From a checkpoint of a small image embedding model: 96-pixel images, widths [192, 288, 432].
Rows from block 3 of a small image embedding model, named by matrix and row number. Rows with one number belong to one channel. Each number is 50 + 12 x the weight over its row's rms, rounded and kept within 0 to 99. All counts start at 0.
After each channel's rows are labels from the 100 images, of 14976, where the channel reaches its highest value: "patch colour" is the nearest of a few named colours to the mean colour under the peak. Only what is clearly more common there than usual is listed. The data: photos of plants and fungi (iNaturalist). In brackets: how many of the 100, against the usual share in percent.
# convs1: grouped (16 groups) 3x3 conv, stride 2 (model.blocks.3.convs.1.weight, 144x9x3x3), inputs within the group 0-8, a 3x3 kernel for each
# convs2: expand pointwise conv (model.blocks.3.convs.2.weight, 288x144x1x1, transposed), outputs 0-71

convs1.17:62 76 40 41 48 50 36 54 46 44 47 48 33 49 72 33 60 57 41 37 63 32 43 56 59 42 65 43 40 60 54 51 55 40 53 45 54 52 48 48 36 42 70 41 52 50 85 66 51 34 41 56 20 38 55 45 56 56 57 30 66 50 55 61 78 55 65 36 50 72 31 32 50 45 47 56 49 42 39 42 38
convs2.17:58 53 29 19 42 65 56 48 31 54 50 59 44 64 45 36 58 41 57 43 65 40 44 36 48 43 39 56 56 48 51 45 66 46 74 52 44 64 50 64 58 46 45 58 43 25 33 79 47 44 54 45 27 51 55 52 64 55 44 61 46 51 45 57 49 41 40 50 26 59 40 38
patch colour: pink (33 vs 4.5)

convs1.36:59 68 66 68 49 37 46 32 23 54 47 32 56 38 50 62 51 51 40 53 62 40 40 79 31 38 62 60 31 65 46 38 28 57 50 48 53 49 59 51 59 43 43 30 26 34 55 45 74 45 42 46 48 51 78 60 38 32 46 63 49 59 60 55 48 58 55 55 52 41 47 33 32 47 51 45 46 38 42 34 60
convs2.36:41 50 67 55 25 47 65 68 58 52 51 50 50 54 51 45 65 66 76 59 66 65 47 52 52 54 58 52 51 58 64 53 51 32 47 59 63 41 60 71 30 48 36 30 52 42 51 71 35 59 44 46 32 69 47 32 54 60 58 50 36 31 67 52 58 51 51 82 45 50 46 65
patch colour: pink (26 vs 4.5)

convs1.130:48 56 69 46 32 56 41 46 72 45 49 58 46 57 52 33 59 49 42 47 51 42 70 39 27 52 61 44 42 49 37 40 67 47 44 62 38 52 59 37 53 54 47 42 65 25 49 78 39 43 64 23 53 86 56 53 28 41 71 60 48 46 44 53 45 51 58 45 48 53 36 57 61 62 39 40 61 34 69 39 36
convs2.130:45 41 66 42 61 45 22 57 56 42 58 54 66 29 55 54 52 28 55 54 60 57 34 63 40 30 57 49 55 50 53 35 42 27 41 55 50 43 45 64 61 67 44 65 42 32 50 18 23 57 49 66 71 46 34 55 54 41 49 39 61 73 55 55 37 35 45 54 45 54 43 59
patch colour: grey (77 vs 46.5)

convs1.47:51 58 53 59 59 31 38 38 49 75 43 45 32 58 60 57 44 45 57 54 57 33 40 44 76 70 45 35 50 55 55 53 42 64 55 54 32 45 63 47 36 61 65 32 82 61 46 47 50 45 44 78 53 32 44 36 54 27 44 59 70 51 57 55 51 46 54 60 27 63 35 65 44 44 57 55 56 37 30 41 48
convs2.47:44 54 68 62 54 47 44 40 33 57 47 50 53 43 51 46 57 57 46 57 48 44 69 34 50 47 34 61 77 54 35 69 40 28 54 52 31 64 52 58 46 60 45 43 49 39 22 40 45 38 68 45 39 58 71 72 24 51 58 65 55 44 46 35 39 29 31 55 21 47 57 44
patch colour: grey (73 vs 46.5)

convs1.100:50 36 46 39 47 39 69 71 68 43 49 49 52 33 57 43 54 51 71 44 55 33 50 51 44 41 44 56 44 27 46 53 40 43 52 51 58 39 43 51 25 54 53 61 84 38 42 37 32 36 48 65 59 61 54 54 32 61 36 70 72 63 64 33 53 33 38 51 30 63 40 38 22 58 49 49 51 51 60 46 59
convs2.100:53 50 38 47 48 45 47 44 64 46 57 41 40 43 48 76 43 43 51 54 77 52 74 39 45 53 56 37 54 52 31 54 59 39 66 30 33 41 51 36 51 57 49 72 49 48 71 46 31 60 60 68 30 54 62 51 27 90 73 43 67 55 60 49 42 40 48 48 39 71 46 37
patch colour: grey (72 vs 46.5)

convs1.9:57 54 61 69 36 60 45 40 55 49 34 61 59 60 45 69 65 51 44 54 42 50 45 54 42 61 69 52 39 48 43 62 41 51 47 51 60 64 68 51 24 49 46 61 41 57 58 55 39 30 57 51 65 36 36 53 70 41 59 39 51 31 35 82 58 89 53 30 63 40 48 35 44 41 35 57 57 46 60 36 51
convs2.9:71 75 11 51 45 63 40 49 31 47 47 64 51 52 58 51 46 55 36 46 46 52 50 33 61 38 34 41 77 50 57 48 45 43 54 55 47 47 50 62 42 53 39 51 58 33 51 46 25 53 56 46 46 67 34 36 60 57 45 55 45 51 55 46 75 56 56 54 33 60 37 46
patch colour: pink (41 vs 4.5)

convs1.132:46 64 73 40 31 55 59 44 79 54 65 41 64 51 51 64 64 62 46 44 41 54 39 41 49 38 35 40 63 42 47 22 50 59 64 75 54 37 55 50 49 45 48 48 66 64 47 64 68 29 42 61 60 82 52 48 59 53 67 43 59 44 42 51 48 32 54 53 68 40 41 44 40 42 31 49 60 51 34 35 52
convs2.132:44 39 55 73 49 41 66 46 37 60 68 49 61 58 24 46 45 42 58 51 36 25 52 39 47 53 65 55 30 48 60 50 42 56 19 52 65 23 41 63 60 60 42 72 52 54 35 57 41 55 44 46 42 30 36 64 36 32 61 62 43 47 62 67 44 63 40 51 48 55 10 48
patch colour: grey (74 vs 46.5)