Weights of a small image embedding model.
Training: 6900 steps, batches of 64, held-out accuracy 36%.
Data: trained on photos of plants and fungi (iNaturalist), 45211 training examples, 9.8 epochs.
Rows from block 9 of a small image embedding model, named by matrix and row number. Rows with one number belong to one channel. Each number is 50 + 10 x the weight over its row's rms, rounded and kept within 0 to 99. All counts start at 0. After the name is the row's rms in percent of the matrix's.
After each channel's rows are labels from the 100 images, of 14976, where the channel reaches its highest value: "top examples" is what is common among them. Only what is clearly more common there than usual is listed. The data: photos of plants and fungi (iNaturalist).
# convs1: grouped (8 groups) 3x3 conv, stride 2 (model.blocks.9.convs.1.weight, 216x27x3x3, each kernel summed), inputs within the group 0-26
# convs2: expand pointwise conv (model.blocks.9.convs.2.weight, 432x216x1x1, transposed), outputs 0-86

convs1.161 114:37 71 53 33 53 42 54 45 46 72 47 51 44 60 70 46 46 53 43 46 39 60 42 48 55 57 63
convs2.161 098:34 53 40 46 66 48 56 47 38 41 55 50 42 65 56 39 44 67 67 46 73 54 66 50 68 44 35 40 40 48 61 52 70 57 55 46 70 44 66 58 58 49 39 52 56 49 65 53 61 55 65 45 50 36 54 38 62 23 62 57 61 39 41 36 50 39 64 39 45 43 43 72 62 31 56 52 37 60 56 56 39 61 52 42 78 60 43
top examples: order Asparagales; family: Asparagaceae; text has "yucca"

convs1.160 097:38 59 56 54 52 45 52 37 57 49 51 32 52 59 51 72 48 49 53 47 47 44 56 32 65 57 74
convs2.160 095:53 55 61 65 51 59 50 46 42 45 69 46 53 56 66 35 52 67 44 49 56 63 46 41 61 55 87 56 77 68 51 35 60 39 42 61 45 44 55 46 61 61 54 50 55 65 42 47 57 48 53 61 60 43 78 45 46 44 63 36 35 47 54 75 46 47 47 40 44 39 33 57 63 36 47 60 33 53 48 54 42 53 36 50 41 62 52
top examples: class: Liliopsida; order Asparagales; family: Asparagaceae

convs1.9 102:45 76 38 57 54 41 56 59 45 57 63 48 53 48 56 58 67 37 47 28 45 43 50 58 50 55 61
convs2.9 094:29 48 35 54 57 49 42 54 46 47 58 35 47 43 51 46 50 58 36 51 57 53 64 63 58 55 52 48 54 31 57 36 61 34 46 17 39 45 44 36 56 44 53 49 44 55 47 36 53 49 60 39 47 60 65 40 41 43 56 54 48 38 67 50 41 46 47 50 59 29 40 37 60 54 55 65 45 63 48 46 51 45 51 52 43 37 34
top examples: order Asparagales; family: Asparagaceae; text has "yucca"

convs1.8 068:47 62 33 51 55 50 50 52 44 50 55 73 62 43 58 45 45 39 51 55 58 39 28 32 38 42 50
convs2.8 096:34 53 26 44 67 35 52 62 49 62 52 55 53 52 67 25 47 54 53 41 50 42 54 63 57 50 50 67 66 45 56 64 61 43 73 32 53 67 53 66 49 37 61 58 61 37 31 62 59 36 56 50 60 52 42 61 54 56 54 47 51 53 49 43 60 48 49 49 74 55 60 64 52 49 55 34 36 59 43 48 41 39 52 44 38 48 59
top examples: class Polypodiopsida

convs1.170 060:47 51 54 43 54 47 54 38 27 52 54 63 53 56 30 59 38 65 48 54 57 57 37 66 53 66 46
convs2.170 091:58 72 55 59 64 32 51 46 36 69 45 41 46 47 50 51 53 41 49 40 53 40 50 53 44 49 40 35 38 38 48 53 54 47 48 49 59 33 53 70 53 38 47 52 64 62 46 38 47 56 53 46 59 48 42 63 47 43 68 61 54 70 53 49 51 59 40 51 70 37 46 50 52 51 64 69 66 52 41 44 46 37 45 54 70 49 51
top examples: order Asterales; family: Asteraceae

convs1.2 106:53 56 42 43 46 46 58 69 44 59 50 70 66 52 66 43 67 50 47 29 48 42 43 49 48 38 49
convs2.2 099:65 44 50 52 59 50 58 38 38 51 60 46 54 55 59 78 54 63 50 52 42 56 57 49 32 47 53 48 58 75 22 48 48 45 56 69 68 43 50 44 48 53 43 52 67 59 52 42 41 39 48 47 38 48 62 58 47 58 52 57 57 66 55 47 56 53 65 68 48 39 39 68 44 54 36 59 40 46 56 43 58 44 50 65 25 40 56
top examples: class Polypodiopsida; text has "fern"; order Polypodiales

convs1.16 135:59 50 59 46 49 55 37 46 48 59 50 38 55 65 50 48 32 54 63 75 49 47 68 53 66 56 53
convs2.16 104:64 61 54 67 57 47 47 57 39 58 45 65 66 54 49 59 39 59 58 60 49 42 51 64 37 55 68 56 83 55 54 68 28 59 49 47 36 58 44 55 52 44 18 49 52 53 51 52 52 27 44 52 33 38 54 51 65 47 58 44 63 60 48 41 32 45 51 56 45 59 51 48 40 46 56 35 58 56 55 56 59 54 48 47 52 59 46
top examples: order Lamiales; family: Plantaginaceae; text has "speedwell"; text has "veronica"

convs1.68 145:50 44 63 70 51 32 50 60 47 44 43 76 48 66 52 53 51 49 59 52 49 52 37 57 34 45 43
convs2.68 111:51 60 46 51 53 51 62 53 51 63 42 54 74 33 51 54 40 50 40 48 46 56 49 51 59 59 44 68 71 49 44 65 63 59 54 55 50 48 39 55 26 46 57 31 61 44 47 48 65 54 53 56 40 61 43 42 73 49 43 42 49 43 38 57 78 56 60 49 40 47 44 42 55 42 49 78 49 52 16 51 62 51 65 53 57 48 47
top examples: order Lamiales

convs1.149 123:50 59 75 54 52 43 56 41 47 46 43 50 41 53 54 46 37 48 53 51 76 64 38 41 60 51 64
convs2.149 101:55 41 60 63 51 45 47 41 44 60 43 55 56 76 48 56 45 54 55 36 22 54 47 52 40 43 44 47 47 52 51 52 55 55 41 53 50 65 60 46 59 75 40 46 37 51 66 61 33 36 57 39 34 51 55 59 58 40 67 78 59 55 62 65 74 50 40 53 59 57 36 50 49 59 51 56 51 44 38 46 48 55 41 49 48 39 44
top examples: order Asparagales; family: Asparagaceae; text has "yucca"

convs1.59 079:47 58 42 53 47 53 27 49 58 66 56 45 23 40 57 53 53 53 35 56 45 57 57 42 64 52 58
convs2.59 103:46 56 50 57 46 42 48 52 43 27 67 60 45 30 27 72 36 57 61 52 51 42 60 58 56 47 49 77 47 41 58 42 63 49 70 36 52 37 52 49 57 61 50 34 34 45 35 57 43 36 35 39 54 64 55 44 37 37 62 52 48 56 34 61 37 68 55 49 57 67 57 48 58 59 52 54 44 46 61 64 49 46 40 41 41 40 54
top examples: order Asterales; family: Asteraceae

convs1.107 054:55 52 35 36 37 65 40 53 34 53 70 45 42 46 51 49 46 42 41 40 57 60 31 46 45 45 39
convs2.107 099:35 49 49 55 56 43 53 40 38 44 50 49 44 49 60 64 52 44 56 61 47 54 45 68 42 51 50 36 50 62 52 53 31 46 46 43 67 55 55 60 56 56 44 54 48 43 44 56 48 59 54 63 57 42 50 46 54 60 48 49 59 55 48 60 37 44 54 51 42 55 29 58 62 44 57 48 47 60 56 41 47 64 61 64 42 49 61
top examples: order Lamiales

convs1.176 073:53 49 41 40 40 45 49 38 23 57 30 54 37 62 41 43 46 49 45 54 61 50 50 55 42 59 34
convs2.176 096:54 50 47 49 61 47 21 39 66 51 38 55 47 47 49 60 47 65 45 47 55 44 64 46 57 64 30 63 59 51 50 46 42 41 50 64 52 46 47 53 64 45 51 42 37 56 48 37 70 51 50 40 54 57 41 53 44 74 50 71 56 50 62 47 52 39 51 42 41 47 40 43 59 56 51 55 41 59 41 43 46 36 41 39 30 56 50
top examples: order Asterales; family: Asteraceae

convs1.210 111:50 37 60 53 52 71 43 57 36 53 28 47 41 54 51 57 32 41 51 45 49 47 42 48 28 50 41
convs2.210 098:64 62 20 29 64 42 49 46 63 51 45 45 47 53 56 40 47 59 51 22 57 56 51 59 41 43 44 29 65 41 38 59 63 61 66 62 28 35 50 52 46 54 58 56 35 47 53 55 41 39 55 35 49 48 25 47 50 52 49 44 45 54 51 50 44 50 42 77 37 46 58 56 47 42 46 56 58 38 46 50 48 55 36 48 53 58 52
top examples: order Caryophyllales; family: Cactaceae; text has "cactus"

convs1.17 114:34 43 36 65 40 48 50 40 68 51 32 56 59 40 54 47 66 39 46 40 49 42 45 65 48 54 50
convs2.17 102:54 73 49 55 62 51 52 50 52 49 36 56 43 40 48 54 37 56 46 67 47 58 59 35 29 46 45 36 45 48 39 56 37 55 44 50 48 72 46 53 54 44 44 66 52 57 53 46 63 58 64 38 50 47 37 73 60 37 47 49 58 44 48 47 45 56 56 39 43 61 44 47 50 41 27 64 48 43 61 38 47 39 43 55 40 60 49
top examples: class Polypodiopsida; text has "fern"; order Polypodiales

convs1.187 122:41 49 48 41 49 35 49 39 59 65 48 35 45 62 47 43 57 35 43 53 66 39 76 52 53 46 51
convs2.187 104:56 60 45 77 41 50 38 52 46 46 41 47 57 45 47 33 51 26 60 40 44 59 55 52 59 56 57 50 51 51 50 65 52 39 39 38 39 49 61 74 48 46 41 41 50 52 45 58 38 31 54 60 50 53 50 51 44 53 41 47 53 45 58 42 56 46 49 57 45 43 69 59 56 45 38 47 49 39 43 46 50 53 54 36 57 50 52
top examples: class Polypodiopsida; order Polypodiales

convs1.53 106:35 57 57 45 54 37 58 54 51 61 60 53 55 44 35 34 29 33 59 41 60 56 54 41 41 51 40
convs2.53 109:53 54 48 62 31 52 46 52 60 69 45 54 54 60 47 55 38 63 44 61 32 51 48 41 40 48 53 56 48 51 56 48 61 48 40 38 58 44 49 58 66 51 45 48 44 47 31 51 51 61 57 36 41 49 44 43 37 50 47 42 61 33 59 50 46 30 35 52 62 70 37 32 63 53 46 51 63 39 57 71 42 44 42 54 54 55 61
top examples: order Asterales; family: Asteraceae

convs1.150 110:47 55 70 50 57 44 68 47 54 43 32 52 48 53 47 62 41 52 32 42 61 58 56 51 72 53 44
convs2.150 103:52 54 46 54 54 34 50 56 37 69 53 54 58 66 55 40 25 49 55 38 51 45 40 39 50 48 61 50 36 56 68 47 50 37 49 54 54 50 51 65 55 51 57 44 43 58 63 41 42 48 60 38 38 43 73 52 42 33 48 39 48 56 45 53 50 35 50 55 44 67 41 38 22 41 42 60 59 54 50 55 66 51 46 58 38 60 67
top examples: class Liliopsida; order Asparagales

convs1.141 092:45 43 51 33 65 40 47 60 49 29 42 39 36 47 53 55 43 52 39 34 58 36 51 61 62 43 53
convs2.141 101:60 49 50 64 58 63 46 49 65 53 56 35 33 41 47 48 54 46 48 40 49 61 41 68 60 62 47 48 47 53 43 49 46 53 50 35 38 32 49 58 42 54 54 69 63 47 39 44 60 47 48 55 67 63 56 60 51 25 42 47 57 46 52 59 45 38 50 69 50 52 46 49 41 58 61 56 41 43 48 42 51 41 53 55 48 60 55
top examples: class Liliopsida; order Asparagales

convs1.195 130:65 75 48 42 45 33 53 34 61 50 49 52 57 34 42 30 50 45 53 36 45 54 50 56 55 54 57
convs2.195 105:26 48 37 52 75 51 56 49 57 60 42 39 56 39 61 48 37 67 61 51 51 36 60 55 34 51 63 62 51 62 55 50 56 58 66 45 53 36 53 58 21 34 48 60 38 47 50 64 71 52 49 34 59 50 43 31 44 61 50 64 54 47 59 50 49 47 65 55 59 67 57 43 51 45 49 47 36 42 62 37 55 46 58 37 53 21 51
top examples: class Polypodiopsida; text has "fern"; order Polypodiales

convs1.102 162:58 49 53 47 32 51 31 62 48 36 69 63 46 51 54 46 45 41 68 56 42 42 45 58 64 38 56
convs2.102 112:44 47 56 49 65 45 55 42 56 59 43 46 50 59 55 59 41 59 27 42 46 45 50 45 35 47 68 43 58 56 44 50 38 53 45 43 49 58 45 52 30 51 54 45 53 42 60 36 51 56 46 55 45 66 73 60 61 46 39 55 35 59 50 57 46 57 55 49 41 41 44 44 43 54 43 48 45 55 48 64 43 39 58 63 59 44 51
top examples: order Caryophyllales; family: Cactaceae

convs1.96 093:46 55 54 57 48 50 53 55 42 47 47 37 76 53 55 55 54 55 71 35 45 46 37 47 29 48 34
convs2.96 099:57 59 40 41 52 56 40 51 36 67 42 51 44 37 55 44 57 54 68 61 49 47 57 48 63 58 44 35 36 47 34 37 49 52 61 61 44 47 57 52 48 50 66 61 43 64 53 51 77 48 46 27 48 56 54 65 58 42 59 46 62 72 58 66 50 46 43 59 72 34 53 62 51 59 64 64 57 36 50 55 35 32 46 47 42 44 54
top examples: order Fabales; family: Fabaceae

convs1.137 066:29 46 71 62 54 52 51 40 47 49 49 62 55 58 61 53 49 45 61 52 70 53 58 57 32 41 50
convs2.137 093:76 55 26 56 45 38 39 52 53 49 41 60 56 63 49 61 63 35 46 55 43 46 46 64 37 53 48 51 47 37 73 48 63 72 43 38 60 53 48 59 55 57 53 54 47 43 54 62 62 28 58 59 49 51 53 46 43 43 40 45 35 62 45 78 42 58 35 25 61 50 44 53 62 63 56 38 58 51 42 57 57 36 35 42 60 49 62
top examples: class Liliopsida

convs1.179 093:36 37 43 40 43 43 43 47 38 51 49 50 30 58 41 46 74 34 46 40 47 54 56 61 40 54 58
convs2.179 104:47 60 46 41 49 55 60 58 36 50 50 51 51 50 61 51 56 51 42 45 56 49 41 60 48 54 49 52 68 36 53 60 45 39 47 44 60 50 50 51 45 65 49 42 40 67 51 73 46 35 81 60 53 41 45 40 53 49 64 37 39 34 74 46 33 41 67 58 51 48 58 60 40 45 69 53 62 59 48 55 45 52 44 53 56 50 49
top examples: class Polypodiopsida; text has "fern"

convs1.151 122:55 71 43 63 69 55 52 36 45 51 45 54 36 51 38 57 51 56 57 48 46 65 60 36 39 44 65
convs2.151 105:53 76 64 76 53 44 40 42 61 48 65 32 45 42 41 66 37 53 48 50 37 44 37 60 42 40 55 58 50 54 32 51 61 52 57 63 48 45 48 46 58 41 66 35 41 45 60 41 41 48 41 66 69 63 54 59 46 49 53 61 56 33 36 60 44 60 61 36 45 50 44 41 61 54 51 45 44 58 35 57 54 26 50 63 56 66 62
top examples: class Liliopsida; order: Asparagales; family: Asparagaceae

convs1.15 136:34 48 49 62 47 56 61 48 58 38 38 58 54 39 36 36 39 42 45 69 51 44 30 37 44 49 48
convs2.15 105:46 55 40 39 73 47 55 33 67 45 64 33 61 48 56 50 48 33 56 38 57 55 32 59 57 54 43 53 42 49 61 51 55 64 45 42 35 48 68 36 49 53 46 53 48 56 45 52 57 47 55 51 41 51 40 46 56 52 77 52 54 50 53 53 53 57 40 44 52 57 46 35 58 37 55 56 74 43 43 55 71 54 58 48 58 57 37
top examples: order Polypodiales; class: Polypodiopsida; family: Dryopteridaceae

convs1.56 080:40 43 51 49 51 54 29 46 68 47 51 51 47 58 59 80 49 60 57 56 50 41 51 66 48 58 62
convs2.56 093:68 56 47 37 40 68 49 55 70 56 55 56 57 49 49 58 48 25 47 53 63 58 46 50 45 42 53 54 61 61 37 55 42 53 60 41 54 60 41 44 69 68 52 52 54 36 47 51 40 40 36 41 56 49 55 73 51 67 49 46 49 46 42 41 40 53 59 46 53 58 50 56 59 45 65 58 50 71 40 52 56 56 50 34 47 45 39
top examples: order Asterales; family: Asteraceae

convs1.79 100:46 55 63 25 47 40 52 51 56 49 50 42 45 43 58 63 78 61 53 58 45 43 54 38 50 38 53
convs2.79 096:57 47 47 52 42 44 50 44 57 71 46 25 42 66 67 49 50 56 51 35 58 63 48 43 55 56 51 71 46 50 49 44 49 70 38 62 36 52 77 64 45 50 45 50 48 60 61 66 57 58 58 61 44 64 52 44 52 53 62 44 37 60 43 47 28 64 48 58 49 83 37 53 51 45 52 51 50 35 50 48 49 34 64 56 52 69 51
top examples: order Asparagales; family: Asparagaceae; text has "yucca"

convs1.132 083:55 53 55 49 55 49 45 55 63 24 59 52 63 39 48 42 38 44 57 55 46 45 52 27 42 31 50
convs2.132 097:48 57 62 56 46 49 44 37 41 58 47 52 45 38 41 40 47 68 36 36 55 56 45 43 36 40 70 54 45 76 36 40 36 55 54 64 44 63 56 62 42 48 52 42 59 47 50 44 48 42 53 39 52 68 47 43 54 40 38 36 37 48 56 63 63 44 47 48 55 28 50 55 42 59 54 60 29 57 47 62 35 62 42 70 47 49 32
top examples: order Lamiales

convs1.199 119:43 49 65 48 40 49 45 48 50 48 43 54 50 42 56 42 54 30 48 43 65 82 46 59 63 42 51
convs2.199 103:33 31 45 36 62 47 48 27 64 47 58 57 69 45 61 67 45 56 48 49 45 46 47 58 63 57 46 40 54 50 50 47 30 42 41 52 63 44 50 78 39 42 37 45 47 57 58 35 66 54 45 43 43 64 49 63 42 53 49 36 44 69 32 46 48 47 50 53 41 44 60 49 38 57 31 54 63 37 36 38 62 45 79 62 48 44 52
top examples: phylum Basidiomycota; class Agaricomycetes; kingdom Fungi

convs1.101 067:46 53 40 54 46 47 54 51 21 45 42 33 52 58 46 64 29 44 58 61 49 48 35 54 46 52 41
convs2.101 091:54 48 69 41 54 51 33 78 51 54 53 29 41 38 47 42 45 48 45 60 60 49 44 32 61 59 49 31 37 50 28 37 49 53 34 42 49 69 35 39 48 34 64 43 48 43 55 56 67 50 35 49 43 52 47 50 53 52 55 46 42 55 33 56 50 72 48 50 57 59 56 53 58 65 47 51 60 46 66 47 40 61 55 68 59 38 50
top examples: order Fabales; family: Fabaceae

convs1.52 098:62 43 37 47 53 49 61 52 40 50 44 38 45 56 47 63 43 58 46 54 35 51 65 47 65 63 24
convs2.52 089:48 42 48 53 49 49 63 60 50 51 36 43 49 43 48 38 52 44 39 45 49 72 41 66 45 53 45 47 52 46 49 44 39 48 55 42 49 63 63 42 49 75 65 51 48 41 54 67 44 66 57 52 64 58 43 56 32 64 55 70 43 48 51 39 52 45 54 44 41 44 48 50 42 47 53 42 55 51 58 50 42 41 60 47 51 33 45
top examples: order Asterales; family: Asteraceae

convs1.144 068:34 58 76 52 53 30 39 69 45 52 37 54 57 49 47 52 41 51 44 56 50 64 51 54 40 55 48
convs2.144 096:52 48 42 46 38 47 41 52 42 35 53 51 42 42 46 35 70 40 63 81 63 51 55 77 58 33 66 58 50 46 54 59 50 48 41 48 58 42 53 61 58 62 50 36 31 46 48 71 42 48 41 44 43 25 71 70 44 40 66 59 57 72 46 51 30 66 44 46 64 38 32 58 57 46 48 50 51 48 52 51 47 48 60 38 52 51 41
top examples: class Liliopsida

convs1.140 115:45 50 61 55 57 36 45 42 57 42 44 43 46 48 52 60 49 48 31 48 83 50 52 34 55 39 57
convs2.140 102:64 56 43 39 56 43 39 50 36 65 56 68 58 51 54 63 61 62 52 36 70 33 36 34 53 29 51 33 49 37 57 48 39 45 46 31 51 62 57 59 70 60 49 36 44 46 42 56 42 44 55 49 52 65 46 45 46 56 59 49 40 63 63 46 74 44 41 38 52 63 45 38 56 51 53 59 40 44 39 45 48 38 53 51 23 41 43
top examples: order Asparagales; family: Asparagaceae; text has "yucca"

convs1.20 140:48 58 43 52 32 42 41 55 50 68 60 46 75 52 67 44 63 52 41 45 53 46 59 59 52 49 65
convs2.20 108:53 57 60 58 62 55 57 48 44 59 39 48 35 43 23 46 51 51 60 52 47 57 33 61 45 69 39 59 44 54 37 58 56 65 44 42 43 50 62 34 58 36 39 47 47 48 55 53 44 42 51 47 59 47 57 44 52 63 37 31 55 49 47 46 36 53 63 49 55 58 34 42 55 46 65 46 55 38 42 49 48 56 27 44 54 64 62
top examples: order Asparagales; family: Asparagaceae; text has "yucca"