A small image embedding model, trained from scratch.
Model: 96-pixel images, activation relu.
Training: normuon at rate 0.01, 6900 steps, batches of 64, held-out accuracy 36%.
Data: trained on photos of plants and fungi (iNaturalist), 45211 training examples.
Rows from block 3 of a small image embedding model, named by matrix and row number. Rows with one number belong to one channel. Each number is 128 + 24 x the weight over its row's rms, rounded and kept within 0 to 255. All counts start at 0. Numbers have three digits each. After the name is the row's rms in percent of the matrix's.
After each channel's rows are labels from the 100 images, of 14976, where the channel reaches its highest value: "strongest on" is what is common among them. Only what is clearly more common there than usual is listed. The data: photos of plants and fungi (iNaturalist).
# convs1: grouped (16 groups) 3x3 conv, stride 2 (model.blocks.3.convs.1.weight, 144x9x3x3), inputs within the group 0-8, a 3x3 kernel for each
# convs2: expand pointwise conv (model.blocks.3.convs.2.weight, 288x144x1x1, transposed), outputs 0-71

convs1.49 097:136140134110135099133095116105100114117141117154122141174141085145122141121131107106124132115147146122140136197166109147083072154109115113122131139140127117117112097108110132119130133087124160194176107076085140083142106122131128115109128148124
convs2.49 097:131120173117118113135087146130148150113121177087140145152157141143138098113103118130111117129121133117113107114150083147098134112155158125104078123117099124129144121125153128093113127169135113111111139143123124137098
strongest on: order Lamiales; family: Plantaginaceae; text has "speedwell"; text has "veronica"

convs1.51 097:145122134141138113094131091126149070107183119110124149177140100159140154124125102073129160126112158113142161086082130156085114154159126127129127138109106146136149113110134137103119162127141131132132108078126198148129115118108101120132117119120
convs2.51 088:151105149158093115107106067104134081136133132117125179112159167116172081128131116125113133121108178120138118123152150099125127136139153112144131142135164157102129140135128155111157156123139121069126134140162133122199
strongest on: order Lamiales

convs1.72 089:117115127155118111111126100102110215110099170131149175148114121133091122059125118119126122126082114096093139121124117107131127163138104153114127105141148104141129133102095096123133126093085125119129150110121107151148084140141132109136170142139
convs2.72 096:128105110126150102111126142137150122148114148129099101125185105137155111117153136110102127166118169118172160147097178097132146111147130117147162134147126151089148184087117097158182113089125128106133114097136110145156
strongest on: order Asterales; family: Asteraceae

convs1.30 099:169090129123148135158142160161097148106165141131135132125152165121115150132162137130118105119143114143097111160129082126126099110144117103125115122109134142160149136124114142086153134151157177190198121072164115148134131138138103130148121105126
convs2.30 108:109152110127162116086114127138127101141091145144142143117145136121151134139131128097098127158162151143092124130152147109115123109125178117160135133133180135137102146154112148149106074157126166150129103156137137150137
strongest on: order Asterales

convs1.55 102:123125132131136118132140138128109112086126186121109123097136173125097132133113090157131102080118179123120125160141216070089154117085104110123123156108124134141124131141105128143113115146139121157158146120141130144136132115151077129114104109136
convs2.55 097:147130154154117095132121170166144171111165126136139134119138129124097095126115100160133107069103112136111097127094111112153116135126105087081088164109129119135092118143143134121103125120151167109098161130129112152144
strongest on: order Asterales; family: Asteraceae

convs1.87 109:125125132094104175143132119108115164138133115144143100140158141137107160130116127149114135132114108149131114123169104116125140134092127090162190102091161090107157146099127137140130123173112118161154129064154099092170127123179139113101129123119
convs2.87 094:111138141164161128134112122087116122137157121183157117160055117137106139166125106146171103108108134081153149140078128076133142073126110102111126109147116117139105130110116128129113130086112114163109147137142125156140
strongest on: order Asterales; family: Asteraceae

convs1.59 115:125130112137141130108123115129117114116121132128137103061085149164044101181158191143123135131109110128123142113132141138064153156137140140118148130135114127140125158143163118117136127135154122119128124130135132147120106084163115090139167127164
convs2.59 105:107119102166104128111141161111138108118158115145112143143156075143124175109098124100183161121112186140123164094137119151098139099141118145112116140102144146129091145113130056130099142073096133122153170140136103162107
strongest on: order Asterales; family: Asteraceae

convs1.58 105:115112147138123104143127124141107133127138112143127132105178191110051176096100118139100144181123107159127133113158106119117157136106154125095104139146128124150108131144129127134150132116139156121143146117148124122126115170170107086176124077121
convs2.58 100:150145148129166162134094135162134117132179153142105126130124123118144137086139150102137187116146130137112120125100140160132134117099141108114106097106132151162107109143133134125111130107150112114129153131136106133118
strongest on: order Asterales; family: Asteraceae

convs1.69 096:147148120169140116144140076117154111120142118127147123135126142101129137110105186146108110149121102101077078095117113122154114105116126158159143103106120131130106112148115170140112129159122175142120156076158153151159179131098149143132128098100
convs2.69 092:153112082104132131098100129093139146139157185041123130159170068134101136101150102134116115134179169147102075160143124130091108113104129123114132169177135159084108094151156155080115088134174108125099114112131167150123
strongest on: order Asterales; family: Asteraceae

convs1.67 100:135126138146091112124147165167166140088099110150129157122114134139111135119107139162097105111137100140113149147159114143107125130139121138138115113136136107148097093113136128130125182158127151158114160122123147132090154155176132068147174177181
convs2.67 099:116162115097135103099145112122142139093128125126094139103120126118151088115127068072149095138123133103159109155139109118136129203122148155100106127124144138094130136071115140122158079116101136109135136061120135125161
strongest on: order Asterales; family: Asteraceae